Rows from block 3 of a small image super-resolution model, named by matrix and row number. Rows with one number belong to one neuron. Each number is 500 + 40 x the weight over its row's rms, rounded and kept within 0 to 999. All counts start at 0. Numbers have three digits each. After the name is the row's rms in percent of the matrix's.
After each neuron's rows are labels from the 100 images, of 14976, where the neuron reaches its highest value: "patch colour" is the nearest of a few named colours to the mean colour under the peak. Only what is clearly more common there than usual is listed. The data: regions of photos with short descriptions (Visual Genome).
# fc1: MLP up (model.blocks.3.mlp.fc1.weight, 384x96), inputs 0-95
# fc2: MLP down (model.blocks.3.mlp.fc2.weight, 96x384, transposed), outputs 0-95

fc1.321 106:458435440472464511537523524574508527512524587515472485498463496486472448461505484487533508438480437490521524478488486482425485461575438545498464479480547483533449510498504518514481550469505468536611591494510487425601524560445519574466486524501452514448502491553505499561502528524458466553
fc2.321 103:475478544566417539526466490423447460513489612458485500496522452526520490511512483567441511468471529394535438477486508492560514431473546472487513504526400554499485515553544469521535494487499538471563516473474450496578463493493514489559491471504503465520511549503594534434498513513456520494
patch colour: grey

fc1.320 084:398538542462477497460485508435478507489473529498465586436526478525526586463488507399494463550585447498533556503445525544503515481520456506491551543521465528486506552480466488509481452534580540508449479551538540471445473576481517518571520533460495506547429503522483517457482430500509469496
fc2.320 073:469474471481453508496535443542523507498476546599539563534588425540513475559518547420529564581527482488480459553417470538487460520475469530497485511564542476514470461515472442527524485487593475506527515488537579406497492531491546495497468527500529490542509538476461482427511458508530528500
patch colour: grey

fc1.304 095:516493557536590420497518521464504565528508507490451512437494512477516466462468545554558535498530532534515520488520506528536503533571475583454537498502444522408462560481430552522511462472487538494524493422537498456494435511473511538461382508495499552576493540451491457456497475468473458480
fc2.304 095:574550561474519496531469460497465579484532503561490521496497506543513420560523481516482518522595494528459511502552544498507565482503503444458550430474522532438498506568432512502523447426478507529572521543552519495485533617508485459552484502516540522539468470421501517557452512523503538519
patch colour: black

fc1.139 088:486450568499515504453453518495544476475508466588476507516499480497465358450475518485570612530546489466449525540432489505542481504507523500451432564495522492535539488531459472516505427478460510478473554535515442524472464566502505479501525510476458554504564544528499487396542485514506477476
fc2.139 091:494532576498467568509558443522506530549503440473527528531543491452448516489515513507526389509459428475478452503447534552413536484476419432482429464540481505493448526576518506543497515524435548472539487504446518538513460516438522498561453517512546468505486550523433449462478505527464509514
patch colour: black

fc1.287 072:493474430464514421537554570558496486515483511565524465487499465491454537509519518472556450498458560493468455492437498510461440483666483415535544454522498560510520498520489486466522474490477471480546481515511538493447487461515486583416546507482527574472508546554461492495479512521491509518
fc2.287 058:478441454504511503569463487487522560480553500453479537487505474509481516470467390491451511475481455539512525555476513529500515470397614528484519508520507458513506534440436510476492478480460563525431480454553493491559500517505420421515536507504584527482458520566555498481469483487592492516
patch colour: grey

fc1.200 100:499507438521559414561481476572528487500415519487523468503547511508514525497513538512460395566513509507516590527522498511505453466469514483539578485521575491515561450502512459481439493461474452491517537496440510576493445488503444364449483513488474562504489519519523501527514525491548495460
fc2.200 092:483517563493484438496466491451517535535531502438618412532421522509496403520531490499473509517425570487458478471491485504555561426526500522512528531505538452538474403521504527479512523481506452440494428480517382465540462496488497494529554489513456559476484480511534521533487480490522501520
patch colour: black

fc1.380 099:496525455422446459504472529466505584531423554514501465538447561538559474493482477440457540456450458517508549524503525479530523538448517523555528516559537509521449420473429455452441473522499454582609453440510501534486479552516523486497516538562479468426489477492532488501514514497502499528
fc2.380 097:524547573418496541491447569497543537430504488482537484500580488492442467585521542505461495534434504532509544553532477506461476450452463541536513508481479498530501476531461536520565482469545466526502555454395586480477540477501547452440507483547455496556419465487551480488473533501484458492
patch colour: white

fc1.54 107:527507524507507480452527465605524404451485527540564471497515505534510519516561520510487517528480544564567520569472460515507506462466513483490472462494503495560485497514520487506508541461484501423518491474492444506445338486471513426597481487422538560476511467533478497495513557461488526497
fc2.54 090:533469509516470459557448504482525582461511531508490386471458464500464485484494489477539510479409507449393508485461489523529491522591499570538516556546522523456503483418503494525513526501513489445527511507544508455453451522394506482508500478439508555457522489507505540476524573487503422561
patch colour: black

fc1.201 078:437500575463499545525514484486401462489572506460503496457507457478514447460456551419466561443463478609455568466483475513494517454482433566511552554447476551517576541429514520545520473530540523491500492549535513476458437533475470506520500484505520542518512471534491482481561436495527500511
fc2.201 076:462565457512447464529537536498449510536479465524466459511530470512572529552527497420514546512427524581535426517448484484449518430491439518534573524558523471462518463458487442466483499507522479494531472483483436406496482457486528452499586477499450492549531540446475455455552488429498506509
patch colour: white

fc1.162 114:541399464559473482520471530551410433499552492545542498438506474469499469510483533528453464477531490554558509575494500450550474527480515536444537506497540483447510561502488435495540531498477549497463507425545462500459497467475560386529489519498476536515507491545467545450524564547458538446
fc2.162 108:529482479486525565467479528468489491502511510472487507511488414524505423498449452430493487477554525493567477444526573460472500481519509443520478495482478455420506517531477476553499487491480540526539496497461473569537479551468498575610481576444558466600527474505464527525527607528548517505
patch colour: white

fc1.271 097:518484482417411439519536561424470516536480539456526523509479474519498545456533534463508560452445494508517535516567536482472545524500509525545470556530550519503429438560495468456470567485440445494469494462524511554499508485478509430499442585545500472492447458540512471542566433501527514561
fc2.271 107:561541541416418514511419571465532509436500453495529503486513431474470491528500526575504509496504480585503526543542500495527540408493501547490511568503494558542465456428473484500532529525508494470551513471434523502488540470459498500470592413596465523542501525506517476524479482512501504437
patch colour: white

fc1.60 117:527470478471537512577481589509490360472450510515490438513564581480572475492502513503473487542523487474529545454520496556541505535500565492505531474502447499526496499511519510481366495419500493532506527428518594518523496486497483450464472526488515469519464482499500526476491543439542559461
fc2.60 123:536500496489507548483468554494505517550546578492516413547600559497565525488486448534473527497431562497555514531476484498507501517473496453517510537489563499449480427572537583447486531511531496509476552535493429492429492488524473523512526461534523460480504472540506584574534481542514406488
patch colour: grey

fc1.115 139:438495441517479506458482545479477504513498520433520466505520503529489465551523563518601481543483548502477558492555414540490519526452538552507500480524481500485482557497530504486442473506412518570558470499553563515495477516554448505520530515529474560472495396474453515356500476480521521486
fc2.115 167:526419431474448382510487476485528578507424496537500495446472470442507495475540495573486499558510434490516463456583476475504516517572468517534444563520499480535493447517511562546480512493455487527461517490508486466490491492463493565489540576505496529468533426592458475498450477460522504451
patch colour: white

fc1.255 092:465454501474485543450485486530489566484456526519494499518537475454523399498412484562468542478598423559519451523483481528414529469511527549512570466599465529488494524457466529476487541546484474511580412453440499464467530560484467498532534521532542506527462530481487483505521502520517544469
fc2.255 099:498526483505481487479514514423493493479460510540512654484484515512509502517495481560554480493566469425465543479514428500489558542491479439475501561511544431535589517471517489536514492570492486478524560562558533574460488551497502492555477513594513508518507524476499472562551508455533446519
patch colour: black

fc1.131 072:482534493513554460524500509470474519440549508459494398553492584501486503503497545536469527452574506425509490515426532479526537472397551501447506424475536556475446420509468552547499432514515506516456550447544496548552512572535497481479517525523489485547542487556473510533496423493515482529
fc2.131 074:488517518478453548512541478471458568472491540495508427553506503505577581515501472505429584426529449567516510478451497498493473510573483569484509545488512432532474488484465441542559485506524534490442451548490519386509488465515560515552558582489511493492453457492537500544537521500453523519
patch colour: black

fc1.266 093:468446508561536488453474549492541448496478486549451458505468483534473465517539458574493556620478566495478477507454446483512526527489479542516453534483511473546420453527494532529565518508517546474490539550445537448424479596404552468483452482492504542482502509465547467506472522522441518476
fc2.266 098:568504611498516528547496469527472531470478468471574542496512556426479518521514477581495485534509518439531493515437477478522528536459479567554458526482485458465463631540413556559478496530493497472485495513477496532554554470489533501514501430512504479493487490522560482476423488434566492500
patch colour: black

fc1.324 104:479501514538496521495516472435552496502456543415535463464484552518540547486523471565510444545447470531480443472488465440533538419612479549553560502507492536586548581463499463469481520449491498463535535457468500541541462488526507502489455514523487495526371530466495487497534465451502479508
fc2.324 097:457483423487431469502452556560521515505536581482523425514504512565558490564474458519557483514493508523526493549473491435497447492468538478535558515489554520522500429502595434490533541485496472477500500577490517549572492505465531501557506381471507489509479571491498519567564476512508478498
patch colour: black

fc1.325 089:507491523480452466547526467481482516497508495521584501433496492512523456499575556537483570434488539501519474508489415542477483429451470522476546525447460508416494505491446528449516473489519469597508526530430499509576495428509519570486505449494486544449480542499454525581451511566492538569
fc2.325 088:476458480547454552459490451524476525544420494505444466474499514475461567455381485495417429458581439515529533493528492454513513445539501560472511526441527452453533520525566523500514512498494501511523506557519437563577531522533461488558469496468504488465557528561498497473463555490484489442
patch colour: black

fc1.166 053:504506510528501454488506395582515456503555486531523507527481494492593480523580474432516526483518563481441516489548482420461399560553458461536563548501511447507428511479573509486493425511509463503451525460533476502517471537470540472553464485493488494472478452464551516487561498470521542550
fc2.166 054:491490454474510568480539492507527572568465486556557538497432457524478541492497561524555496387452520489511515470523523490521452422454494527542553494523514540535499466415520454473577564488486490508541584486456550473475447518467441520448579446457481508527577508532498524478499525530491513507
patch colour: white

fc1.193 092:488452445500508563448552482445527426477478533486530479526470538527562536541529475545489538527573516557570471547501502554489455530441479449523486512561498480645517457515473477460524481545439485508520499434453536499456460470507520499552468463431470420510535520494528486464529552461491473470
fc2.193 077:424543469501474491516521524528427539446477493530544463481474518555535458441517469553505458535465506527485538469486578578501443533596575548508503574501465514516492459542492506491441543564537532499492491561528471494517492473464506492530523448456543399456517472479478525413523564481546472449
patch colour: white

fc1.119 105:466585468463445446513497552524481490486434545469483439518429538519542489463510505472487445529562466541538515578504445555504519506526509497462438566526523457542527502508493538384518501521461454502516496540472461483542548481579501506546541563511558504549486436488451492410527475526490489439
fc2.119 106:496508521443596465480502534496498465456528406463526476529552435530524538546498521451446547558453478488502484530502577494498533489435525414489473435489536580509494501465504469505469490513459389469542449449464474527515512547516539467504446469538474488484421559492506480447447460439528512496
patch colour: grey

fc1.66 122:607464531490479537499483470499524513523440543468476510471511437499529430440429571590455515484466450452475577465554505468484477529549502496554441519548522529534488502500439472506524493490562520510452608504545461543482494497496517512429514451488570512523497506469517533464486392503472502511
fc2.66 119:551531512441482456553501480474492537579509553483473558427495517470499499468533532454518546447528462526475527538459588476592445467546488511517471520536487459498454481487500490572486541393490475492485410498478488545477531500508535517502513541533425473456490432455437541550536530549480501426
patch colour: black

fc1.378 098:527460466445551522473475502512463507488462556486537498581524464508536380458467535495459570490495472584526470528506522538532440475513546545494486461470581473554423527476519530545503547431494494454482479440447498488483548500462463551517495511491544497555466508476473459478534554485625501502
fc2.378 111:503495447508467505461552473484536507479502481435455514473418551457522557449484584492509479500541448525479477539441481451490530491517532418565491496523584524456477542498508489522508515496500536501509553507433435540521512495575494521510453480558494519504460575562476505603511507618538444513
patch colour: black

fc1.134 105:484482450516441506477411478437556456482491535506537591484504474531526505466533526506548442503540553482519552595516473492581505483521424504508550512512535503476467573493462505451437462436476461544476466484546455501489573507479487418529535539469409501540418552485500478495543514514504529489
fc2.134 101:463443544566491514411578520612447455460578486507545535539489483537565542526488508575544415472548523507512448473522560529471553492496517470507499519525504521495570500533500475436457490519505476476513460442502546498515491505532515469513464534427488509485453512511523587545516536588507457499
patch colour: black

fc1.65 088:514452500483558478493497528491528430504529470522490488546480492547544513495488483557436540513504512493475461575461475463529547510406550548445500484502441452484503474564464576508522462517515471539465434453493495530561508462481433556526536483543522551570424435446483481510422528473571519580
fc2.65 089:460409502493532567564514503474471443466494528510422445459405446577523544498482468540483511521581522511484506447472495460465510493566447552481499498459528542472518607546444458551456488527491499543498529532473455542541537562498487516530485470540559576503494556471541495475483522531534520511
patch colour: black

fc1.151 081:474474489456489420483502560481480500497508487428514475505503441505467481463470473520594481588421509466482488471577467549565475533508597388444601539561516539514502573496523542524502539494512505516502440498520507533472481517552508495472533526519466509502542462463469484430545474472523492452
fc2.151 083:448512483497525544568465523503483540529537564549502487442530434491479520529451524514522404544456517585512531509593531537460519480493396501489508425494554523467469436517488529501553552504473574502533499478498471428550472542547458487518453572470557469518468475507452543460506494515548468531
patch colour: white

fc1.78 104:476467538552493478457508527521547511476503505535516477456496455459570509475525512530444508528525489554511502573538484536521492518532502557490433495318504548474481499570495489556554445492483503417444453502496528412452518523435512466490467519565483517527546478471540518487491506559503532451
fc2.78 119:506449490538525511568455514490479526497516562508491490513508556512533475457392469544406501510549515464529475521505512480470493562464535428511491509464529456429461480589484514547499439505503495406473474612539486528540530477548544474513582485565514458510504464469528570493468527461506458462
patch colour: white