Weights of a small image super-resolution model.
Model: 32-pixel images, norm layernorm, depths [14].
Training: 9200 steps, batches of 128.
Data: trained on regions of photos with short descriptions (Visual Genome), 203450 training examples.
Rows from block 3 of a small image super-resolution model, named by matrix and row number. Rows with one number belong to one neuron. Each number is 500 + 40 x the weight over its row's rms, rounded and kept within 0 to 999. All counts start at 0. Numbers have three digits each.
After each neuron's rows are labels from the 100 images, of 14976, where the neuron reaches its highest value: "patch colour" is the nearest of a few named colours to the mean colour under the peak. Only what is clearly more common there than usual is listed. The data: regions of photos with short descriptions (Visual Genome). In brackets: how many of the 100, against the usual share in percent.
# fc1: MLP up (model.blocks.3.mlp.fc1.weight, 384x96), inputs 0-95
# fc2: MLP down (model.blocks.3.mlp.fc2.weight, 96x384, transposed), outputs 0-95

fc1.137:465483391531506502497516566513473494470480485449428481533588516536508568474464506559524539517494499433494453571465461500480562466515490577455463504501483497491499503475500535511519484514604462571455503452522483517497577478422498503533491437530504556551473424428489524559483546524476493544
fc2.137:515448503499537574512478529413487449447467515525468518488431459515543499493466512575499539507540486503499469440460505523400475548489421476485506468530474410510472510536476495522423526455488437566569480455499512477511532509512490501579550512536498564439464404443541448479505450506507481480
patch colour: white (39 vs 11.5)

fc1.44:448443470490485520484409501507471513557550498525441473456486574479486458513516521507483492507552484396512469512663482482494507511526505512489457480441558478443501523482518427516470447482484480482582540500452498516575520477489513552512595511551468464507486465518474499522516552561527514536
fc2.44:455489500491504481501597504453461436544503475468539501544445509486521442501450518485474503471555495449490507513581523480557466492441464488543440529488442484527543454539544472501473453465499486469511418514503460526523549459630536470453536549557437445510445531527521534437487528538504518574
patch colour: white (77 vs 11.5)

fc1.82:569510482510499569516456490552496529510537497628594536449472489538480506510441503546503519529502487511510449474496502428396487485495476540490505620469501444491473520461527477483466527484492507431461526483511457495489479512515459480495500459583547391506455509472486531457512533462539568493
fc2.82:496468509486493465534422499543536511535445492615544492511497546463514555488455486425595521491486511452550479473512510513540492494493454507452452541581510429508491557455540490562534434469509482444508529479544563479526565501502526508376527544455458506514460475537542543489465510511475542522
patch colour: white (100 vs 11.5)

fc1.185:543511451494477515481493495549539444449605470460499467477478427507511569543507539544489548510505544384502530507468474498515486487504448514480478513499539494529438452429458464495500498513481525520524520498621468460472495535502535522538554460572491528487439536443510530434601479526446539517
fc2.185:561484478501540573505480511485521496498441472534540504457413489477522575493557458432491519414495508433546436512508519488485473497491494485532440541477467499521533510512524445456537499495528548565506434510493504470484461525508427480554417449477519434511472432479488570481624526546466515536
patch colour: white (86 vs 11.5)

fc1.249:516519483493405514473582503510519514491485500457531480509503512585498508490536562580547446505457472460499516474558511533554502471497518512494560529521506494453492555566558478522425503518375515535407488526459540464496527532493500453513427517462510456471490373486426491506527490509499515510
fc2.249:515481481447470467517466539535500477564532455466471513485516442486534440472520554640525488506486441502450499499570519500483510498530520455528470617509505487484436438478526527487539531479460529515553563508488537478475486535487480484550426499476418519467573541537479518516490447524545601483
patch colour: white (39 vs 11.5)

fc1.241:519490531487559487496564491473504491497453567486503474480493461502517606468464447471509423504409482454513479459528467521546559515497511478508524500466515551479540446495500529479541599485507444505433518466518433505471548481463596595486581443489538548571443483477477459521524503498481465466
fc2.241:473472520506414540580488474460451458428587523476475536451499490535564489472546500512438518489485530544450484497533486493476594429486470534531496473487486490544497501557529497470472596538499492482476423506526480447491511520550492419470521395479528545495453536494531476480492495472568584490
patch colour: white (42 vs 11.5)

fc1.368:528480495548508418448433527507498522513492530458481530498445497510491474488453571502525524509447446451468548482514509641444512502504551478505464571537466460444470494494466419529519487483506520583464459443529481443560523556499500538448438488539516566516477452524516571566511461510499519533
fc2.368:484504498537492485434562486520511518522501526513519533516515598472454422460573495561509494442488460551535485465530490573494468491508513563526513501468498515461441515452510522452624478527491443485452525495453480557545512563501509473457498502584454504491500432543413560561546451536499489476
patch colour: white (78 vs 11.5)

fc1.161:457472541453537489444502509519439470448545526512535485470436428490520470496509517473462548499521450496460458556513543533466533537486544484467501530532491522443516388507453509477551476565502513522463433516468579483464538547514512444613507492501562557437547471472541586538504534475541477485
fc2.161:502470479474502394538474501558468521486570519502544406514597555446529531468498482503487471534532539505527434441509486501436538473500490453560513540497500483468473509522461455449369502486469501473476533507488518424457523430438501523482484521480514482516515481490482513627523458500529501531
patch colour: white (48 vs 11.5)

fc1.230:476507510434538491557529557503550515571510561456428527521504574523509478446451495493442458564524497556525483520493502523552439507489453546446543512484528445546571485509470516513460492509475458475502412482448493466477543497507543486530502531394564430433459485509505460467585475485486530550
fc2.230:569516557493515440423550622471492540499466525524570537509513522495521391523505504527502499579448463557500509457482519495513489474505625464531540453485468537521564498547482461512516600508512483503479499479515523441495457492540490519501462532415461490518507500476518512499518477437501437531
patch colour: white (37 vs 11.5)

fc1.203:457458513530467479543567535555555524432468467456516485536502489544487511469482500520460572499524527464520494587515466520541548463425453541493514490496533463421534514496437488483481473524445494559428526607479452467496560525448470563561408503452562489525516480482440509462514523519490489545
fc2.203:507463501544572472467521544504556641478506490514432540473497480504478504536526555527492429543478471534479477501479490461473560502572574447458516527518493514518573534479554472516486542514529460412436466485493565519512526581554426472525533472486452517462564467510482497450509527494521558504
patch colour: white (71 vs 11.5)

fc1.113:506473510556476509544480531460537523442543532416479548509574524521477528487491501473516475512539483483518426487541454528443498483447532510504505518520477418468555483488504521500443511526550471405455401491482492460552554503425583515487486570505497477531510511563453463522631472505501516465
fc2.113:470491516480551500436517507465513549463480469536518553562543462482525431486548503529526471450493442553511522541535530526535476487453515534432516498405509555547518510546487468438486551573501502489515543457536444493487435445570503469458572528523509495499519517478443446537593468424507477415
patch colour: white (98 vs 11.5)

fc1.155:533469488533492498501456512493475440539517580441489532486507584509533488489404439450557538494571475518437531543483554510515487484476498526505448479499525415501518500489485532469394474549538510475518528436556547555503570490481443550386471508543543462547480524460512520507490506471544473540
fc2.155:506515489431546602427538496491460445480549506474481545459481483550513475511402553592518519471516495504502465475454522527476413513548488475463501517466446523477464439515507503503558524579476486465514507500470463531530560414530500530519491499529481411500485382558488492529495482453502521469
patch colour: white (55 vs 11.5)

fc1.99:504490512543476473562529530502448549478487560531457459455492563466549480489467503562523471549539446411463495513484450481459527477476597505437418486487531470565524494520486473519504433520559535503485481503503499528510443516476455457530516478501614453503466500435550586526531495442578514494
fc2.99:530496484527440528493469576469457412469462538533503445562456441521533536539450448572475561535538596513510487456510453523491414489543478505447494489504444546555546463548441476457512497519452503483521435431450490500509486454514495491489513518457546516546452477569474520451526515565457473511
patch colour: white (39 vs 11.5)

fc1.127:481506472490550495503520531513474484553542529552405475558472547529496426520485542481440497493554508451456552524497454569474504562493459501460526535509482458542447507549542508529458447477534459462525430457516404458499556488517536516555464486454572506439589511453445508498548519526426520489
fc2.127:490587549508515496482519578464492496479444461533522523503492585453441503582485493515502529467465456552475483478500605522466508477525564475523541518494443576490531493502516458500530540557436474580445523512473496547539512609500550471488535572497450518572490469442452472486494522516474515480
patch colour: white (71 vs 11.5)

fc1.357:488490478470480560468514493481495443514528491516477537404538512505471464454514563486488539554505419399519473502489454524474459458519578490474488524490577492481510437516536535578495500504516521535463545564499450491472474545499461451485535518432552553476519512529657482461499460511500546509
fc2.357:578461497527471580540457457511461496546478524505543553576522547408482545484481534480517436523447451545455483516480509529470537462525410488506559509516453474486478479480480573540465463500554494533493506453445533479467527484483465549568548560535486511488561453590485488509405455516505509490
patch colour: black (100 vs 30.4)

fc1.132:522532464527474490551513441638467557561465535551574528469506478472576478450536463493451443541505511507500543485492547528512482500489456503532481523544565415443483449528503537467473514495470513412433498430492506498491456583517548423478450457521473447487466529508506488516520484520523535510
fc2.132:442436403574479549398514492494485469449542514543513524525404496496549551524511477574521522470457518505553542540482541480486432456461492515472512518550533456495561505444531461507535523533503500426538537523490540532509502454470461539487558460458489475556478538504509611499463503540528467491
patch colour: white (99 vs 11.5)

fc1.222:531490563488479456466450565500492483509444480495556451405506530453496451545535531511471506487558490537475475549439483533514527531478454478472476489523451524530515436542500453432392493631507497562519578529517417555454479539516511530484519531546524490441511506503510505500476493494500572536
fc2.222:522524484414486550562541517443511522551468492529399531533546562504501491510524461530536553518564484456531470471461528454519470522576521495504493503528536610559522534518541441436550503553539499518479455512488565504468541496494537445466494505540478540439461493504515522444496492547402436520
patch colour: white (36 vs 11.5)

fc1.135:509483461460505501502540496476504449448446487478531501479491499444426493494455496464514481531502506517505550540503503461462498514490485517484460474603475546453521506488454467591526529486547505507503426539468378557505453504495580547599531543502530549531491451444443459569522537470475590524
fc2.135:544448544485515429484425563524536481501505470534436505387526541488510499531533428522519529467523541507490470552528473484559522440523511552477460499561514414433490547548530476544575577431494508473471533544493559499510504534541502471468503511452512521554482524492490442553494512401516510486
patch colour: white (31 vs 11.5)

fc1.165:509503453479514473610496478514528453539486438467596491494424516441522469485517487555493457453499501544542499507486496418471451481530516481517512475517512496522490543538419471492545448443494603492506570536503488531463522427542534459491515461469434535480581458540512501484566498528491583546
fc2.165:444473518569536493436579590513522482532523451508525432513442537496454492483497463470509443478502527559548479506477549470506524528447483484552515575457538439480492487550519527501550537413491507530531495546472454425511438464600465560510457480435502414525517537545485472526498509468486513518
patch colour: white (70 vs 11.5)

fc1.216:517480458455486512486487532478488469462443547541493514482453532500477497455558421469545540461533480496512529510469492503497530431462562524481484534512629538454478458504484414540508563555531451501563494506508404534465532533507542579472464530536495526556431497524518489489489502554552476400
fc2.216:508479506475492483529522481450568500516495461538499477408521463522496556513482540571474457450497540470513527451506535500524570447458483480507483475542539494523456502520462500547478526441513474532477526524501532561473497549600511543575594466512498504532422548454505496374466434589502515503
patch colour: white (45 vs 11.5)

fc1.58:469557443508518454513464510516415432483499517486571457507467438513504522509464500496453477503495518541503506517495554490452502513465505494559554574502534492512462458576548564419474544455417508490580569513445535530542517503510519501500496456502573441444549437531531501502463400531446514487
fc2.58:472555399623478509442532506513537486448467442520496511523490585441466544492543504523616549527509427531516451479495499490571500476505479540457577485475490455500499516482508491463529511492409489482469491466491495449521504454555501500516473412505502444437578489481522468487484475478481505507
patch colour: white (89 vs 11.5)

fc1.12:519490453484435461441521509429583379468481505436518546517512413512516549498468512533505526524555498479511553558473444536536505518501456485509600462504462464543502559566523514540521471449488433548504436487529488546492467502500504549419519484504468517531474550543463518507550493519432496466
fc2.12:518474475540446505532469558598535461462616521544500477539529484507545604525509472504518530508592531447475485492447494533466517467484486493501547575481448522477520548501490503469468434456534520554416517499479517469489443462502495508516414527440479496492487504493465588549492489582530490513
patch colour: white (32 vs 11.5)

fc1.267:511486486546459438634530475505520470490437468498440497459504476461516472498483473522515536557527493503540513522539489518491525440538492486444476509540579445518532550537491480498484510495497456436557462510532514548544438479545531549394498501524413544507413434483560503449477489514495528576
fc2.267:505476461480444487525470573510493527484549438566477435491578472487473559546473466513406527484569511490506501470501536527389483501477475465511460556489397480488480535449477487483471464532561526533491536452412467427513505479535481514515490507497407545522487455546536532520524441497444495486
patch colour: white (61 vs 11.5)

fc1.164:469517536436539430461528494493417462510579405501471456462490506575531556509524472493540469487546549553456503482513475547464493577518443579466454530486499552460514479515525492529482530522479517591542426542482468534459517539482589529479435530482478498533521436469521466448456507473489497523
fc2.164:509531517463565483609476461462512536512468509487526532541488536499446431484541524549539502459501500461490519548517469490592548470478577561502490452534560485503426560455514521492512513494438440495538599499530454464491521555509512494513530533566492468512440443478535487429410475515550490471
patch colour: white (42 vs 11.5)

fc1.180:478480516512511518413496500448458448506419497476483496465527545475488492568429555542505501488512502518461536529444510468464445547612502570493511506475472499520562543404518564491555436580490523446481516443589531519497438526526509493482502514565522522486480576458525443466494497479527504465
fc2.180:482468517472529463490541543497482572473454490541495543472492492517508538521448456567506571441436498429478424444453509459469524471451485535485577503526508481493563447446502532471447478592537533541547493468511603440532490577447445510490499517562503524509493553441476450535465498491488471483
patch colour: black (81 vs 30.4)

fc1.377:450475462556464412548525563525518484448488493481583463523463469512484477493588467472559431490444530515533453481444549488477472536506504479403508487466490488460550541578509574538476521520488575539541530491503568508511539467470491458504446543501511528457485485449554484548509409549493527503
fc2.377:504475513473484563589458436448526513436458506466502492537433503456471496522518542363512533507517543504425509561423528507521502445493471457511507432458467498395546442480478523555556511497451592475528530480461591499496517529530517525530480497498476497533474487528512518514533499514503552506
patch colour: white (72 vs 11.5)

fc1.348:500486556498477510451473477530522629498473491506507448404475414526514503467455511493504507485535522514508463523475549475461529502513488553509472533458489476502510437490477536556518491606540467546548401509529470533473452574449440560521482491475524497501565568475471469538457510590521483470
fc2.348:486490520541521507447476517526527583498507416471483456466534558477550549503557479436533449517464496536554481527541464497506484462436477480582516555511551432449513447468540541557489505431528427489540561481477458458466485436547471508458499577425547468441523498509533482531490523514474569489
patch colour: white (62 vs 11.5)

fc1.199:464467457517459537515563415517494469554499572517444502447486527464531480503465495471466443497496452427507491479512544567530514535546506502496607520487511427461521527506553486485480470519485560504501472463603483550530488530437492524542444503430513486460545551439566529460489483444443516569
fc2.199:471451385438499543503431542499540455510478499497538445576528516543553510497522478505482517413459526590527531523538528467490479504533570477466526443526534590492455464542526520487493544529489521491483571450468546496449518445540480523491510484412475521553522475447465498540509442475460547538
patch colour: white (34 vs 11.5)

fc1.59:447514488527538464497417500452500534481442482486470594477539551461502452469558515444526472532468501463443476497597499533489554442489475447546534525518513542474480528518536493494531491484410488529423498408496548540562530508547487509424466501514457564459528541456544495510577467489558494500
fc2.59:469569467461507445454564521538512439535563481531513536486496514544513445549497507481515475511435510505517500497551453505528484534478527528498505493516510527454486478550525520487516488510516545496429542582458473534500521499507490487538502481569424551582499431538484484568581480559632584443
patch colour: white (42 vs 11.5)

fc1.347:438534505559463479516467482526541556527523454533549445455559565476492474480523523550481508473469539484496490511561488527500477522484450579467470478503486514487484502485478531519474489530501572570549478448441475498453464526493574487546405428496468516430398475574453571502454527486529516573
fc2.347:559493515527500549508479514502558568483543550506423430555428535523519531552504531471499514517479434526548558554537541480553464490512543503516516457481506519542536511511515509504546502469491537476533424574421496446487472469496499478507545448439474547482567488560539587478538455591505428512
patch colour: white (86 vs 11.5)

fc1.280:505503520543528531459486457530529596485527465507567466541484476485493552500449603500543472510529462476513428544480479492461530607545539486582574520468508484461517577473475521475431495500436427442480473444516492469450522454546458534427494480457534524463508515552468541531517526486487480484
fc2.280:513461394531500496474476469472454558461461412539465517541518501546542549512484446527436559465519526494502582489535516468475463516482510475523511493506447485491536492569476468499532471573479539543548505488485533563500530436502383471561510486475503498575456594489462517546507457511437507536
patch colour: black (96 vs 30.4)

fc1.334:492518528508450568460530533491530441533505543451525576436499513542520513440515509478460481432536471462505505455465476578509463506519542437565535525505427537474533536487559418496475476467494466522550596430450503462527530530426558517562510495484450490546446442459507486490549447534504523509
fc2.334:489469490416540519505487570539513474502487589485511527605465478529522473529470475577525476438509570591499423563503438527524429507549479604446484483530507489526487484532502409457465524507512450502531511459503483518484492455465503504462502519486502516485595551525477457530555475506532496523
patch colour: white (37 vs 11.5)

fc1.121:493518475521478583568475455523558495496441447514456540476516504510549515519434522527559497482513516508547475577504591510558468461531444513409478535467493492507517412557459522481477489511546486466455454533440458484527484605474516476501519578490452554501462481444495443554521438483520501528
fc2.121:491577515463396484469549447471443503510565554474526524583458405527462465579480499467544447496446506501423452505485491531477476550432553470483472422510470486526490542522457529498515488533463495481599507458513520446483529477520497517461397484501456522535503534484475516529491464508481466528
patch colour: white (66 vs 11.5)

fc1.372:510467522465482537548536518455499549448492592489525492498568481505509550457555459489515520512517504480535457485538478583477505515463586527499423463512527502510546530528475380506451489470556476530618422518475477524488474511557508523461497527478508472482461479463494429509561442459514436444
fc2.372:539463518511485492512498474429511467488565528494510493491492457584528454580496510466526492452519538524457566536481558517507540431510522484516509570559530467527465482441539421429494547453411468427503523491467470490515481481619493507526531536432558537525457508499510494487551438494542527437
patch colour: white (38 vs 11.5)

fc1.242:509441478513475527491558524439496478483478575486504496520537485526454531430455433563543551490504424457521554567489521471489509483524501524539487500465465528495499523445523567522532498502526463589441570426552433490460619475468505426544522457488453518505480491565522512513484534520463434503
fc2.242:484449475593504527535475470439492425564534545530465547522445502484538493516492508578496521546521546482462502488461506505478481465511509552460548445492479490522510488548514500461395529467554473574486482483479472515487524503484507547565555404520468534409533384504553471528489490520436530503
patch colour: white (35 vs 11.5)

fc1.40:513525557494541529551497527462478490527465495438497467459498501498565512472568438451523465467503468559459454541498464493532573510478488477523507499403486438539527443451492535540511618547535533474499511500525511467485515490470492480517520484539478476480554500436431510528566502651444506524
fc2.40:500467545580497498528505458485503585548479506515480473544381473488459530512623530447530513507539521521542500505501492512513484486530441482537509566503405533528480469459499541549537493541456491530559490541527427517519509479508512499551540515497531482484536512476535468374556510533494587498
patch colour: white (68 vs 11.5)

fc1.183:480396473483431416500519502495524522494519522550480502447462506537569523520492445542501513516485517552489476504511480451500557475473487546483442503478504485524532565509499439535590495495486469506613550428502445539481382496508518565487492484461479541532451538512445530432516479523579510510
fc2.183:470497518468557520545504507481474584555484558506477522489545442573495521442468479567504505493503539380542540466499457489424472484380512426526480479481501449532469482560533476430442508501536481564489526495501500484511502534473504504537541570457550528461421451486539524485495517459529463523
patch colour: white (47 vs 11.5)

fc1.366:534523520511461466445536445453512464501495511474520523498483509532464543441497508453418550516474507518514439503533539458545522481478458596524525520496501495440448538556528450602459507499435519540422493498499545421544530598495504506574486496474573505487431493424503541500429469495513520532
fc2.366:462493436476512557460470507534536491530423530465509507531522555477474450420518509488545484522492554543503469477563483466452485548559569545562509546482544533432530555545471454474532487459442520519478530490444438445525463486439489492483589604431510482475524525420476509453492499489517464493
patch colour: white (37 vs 11.5)

fc1.118:562498471438552525443505488511498508497547490491496474502483477492497521528469598435499535471506529474438433484599501560526518495435497568508508548466537437529527457454499496524435498473475480461484411636488522492532498511500551477519570418465488537500433508478492533560511516459479529513
fc2.118:471511537448503530568471526448486484493517522503509491522490508468479524523550485428503495443494572533464521525618466574510504457476491550560465452485455537529521523517591488522483496485497482484497502423474507461491475435525516513446471423487470541510397431531479555516558526440572508578
patch colour: white (87 vs 11.5)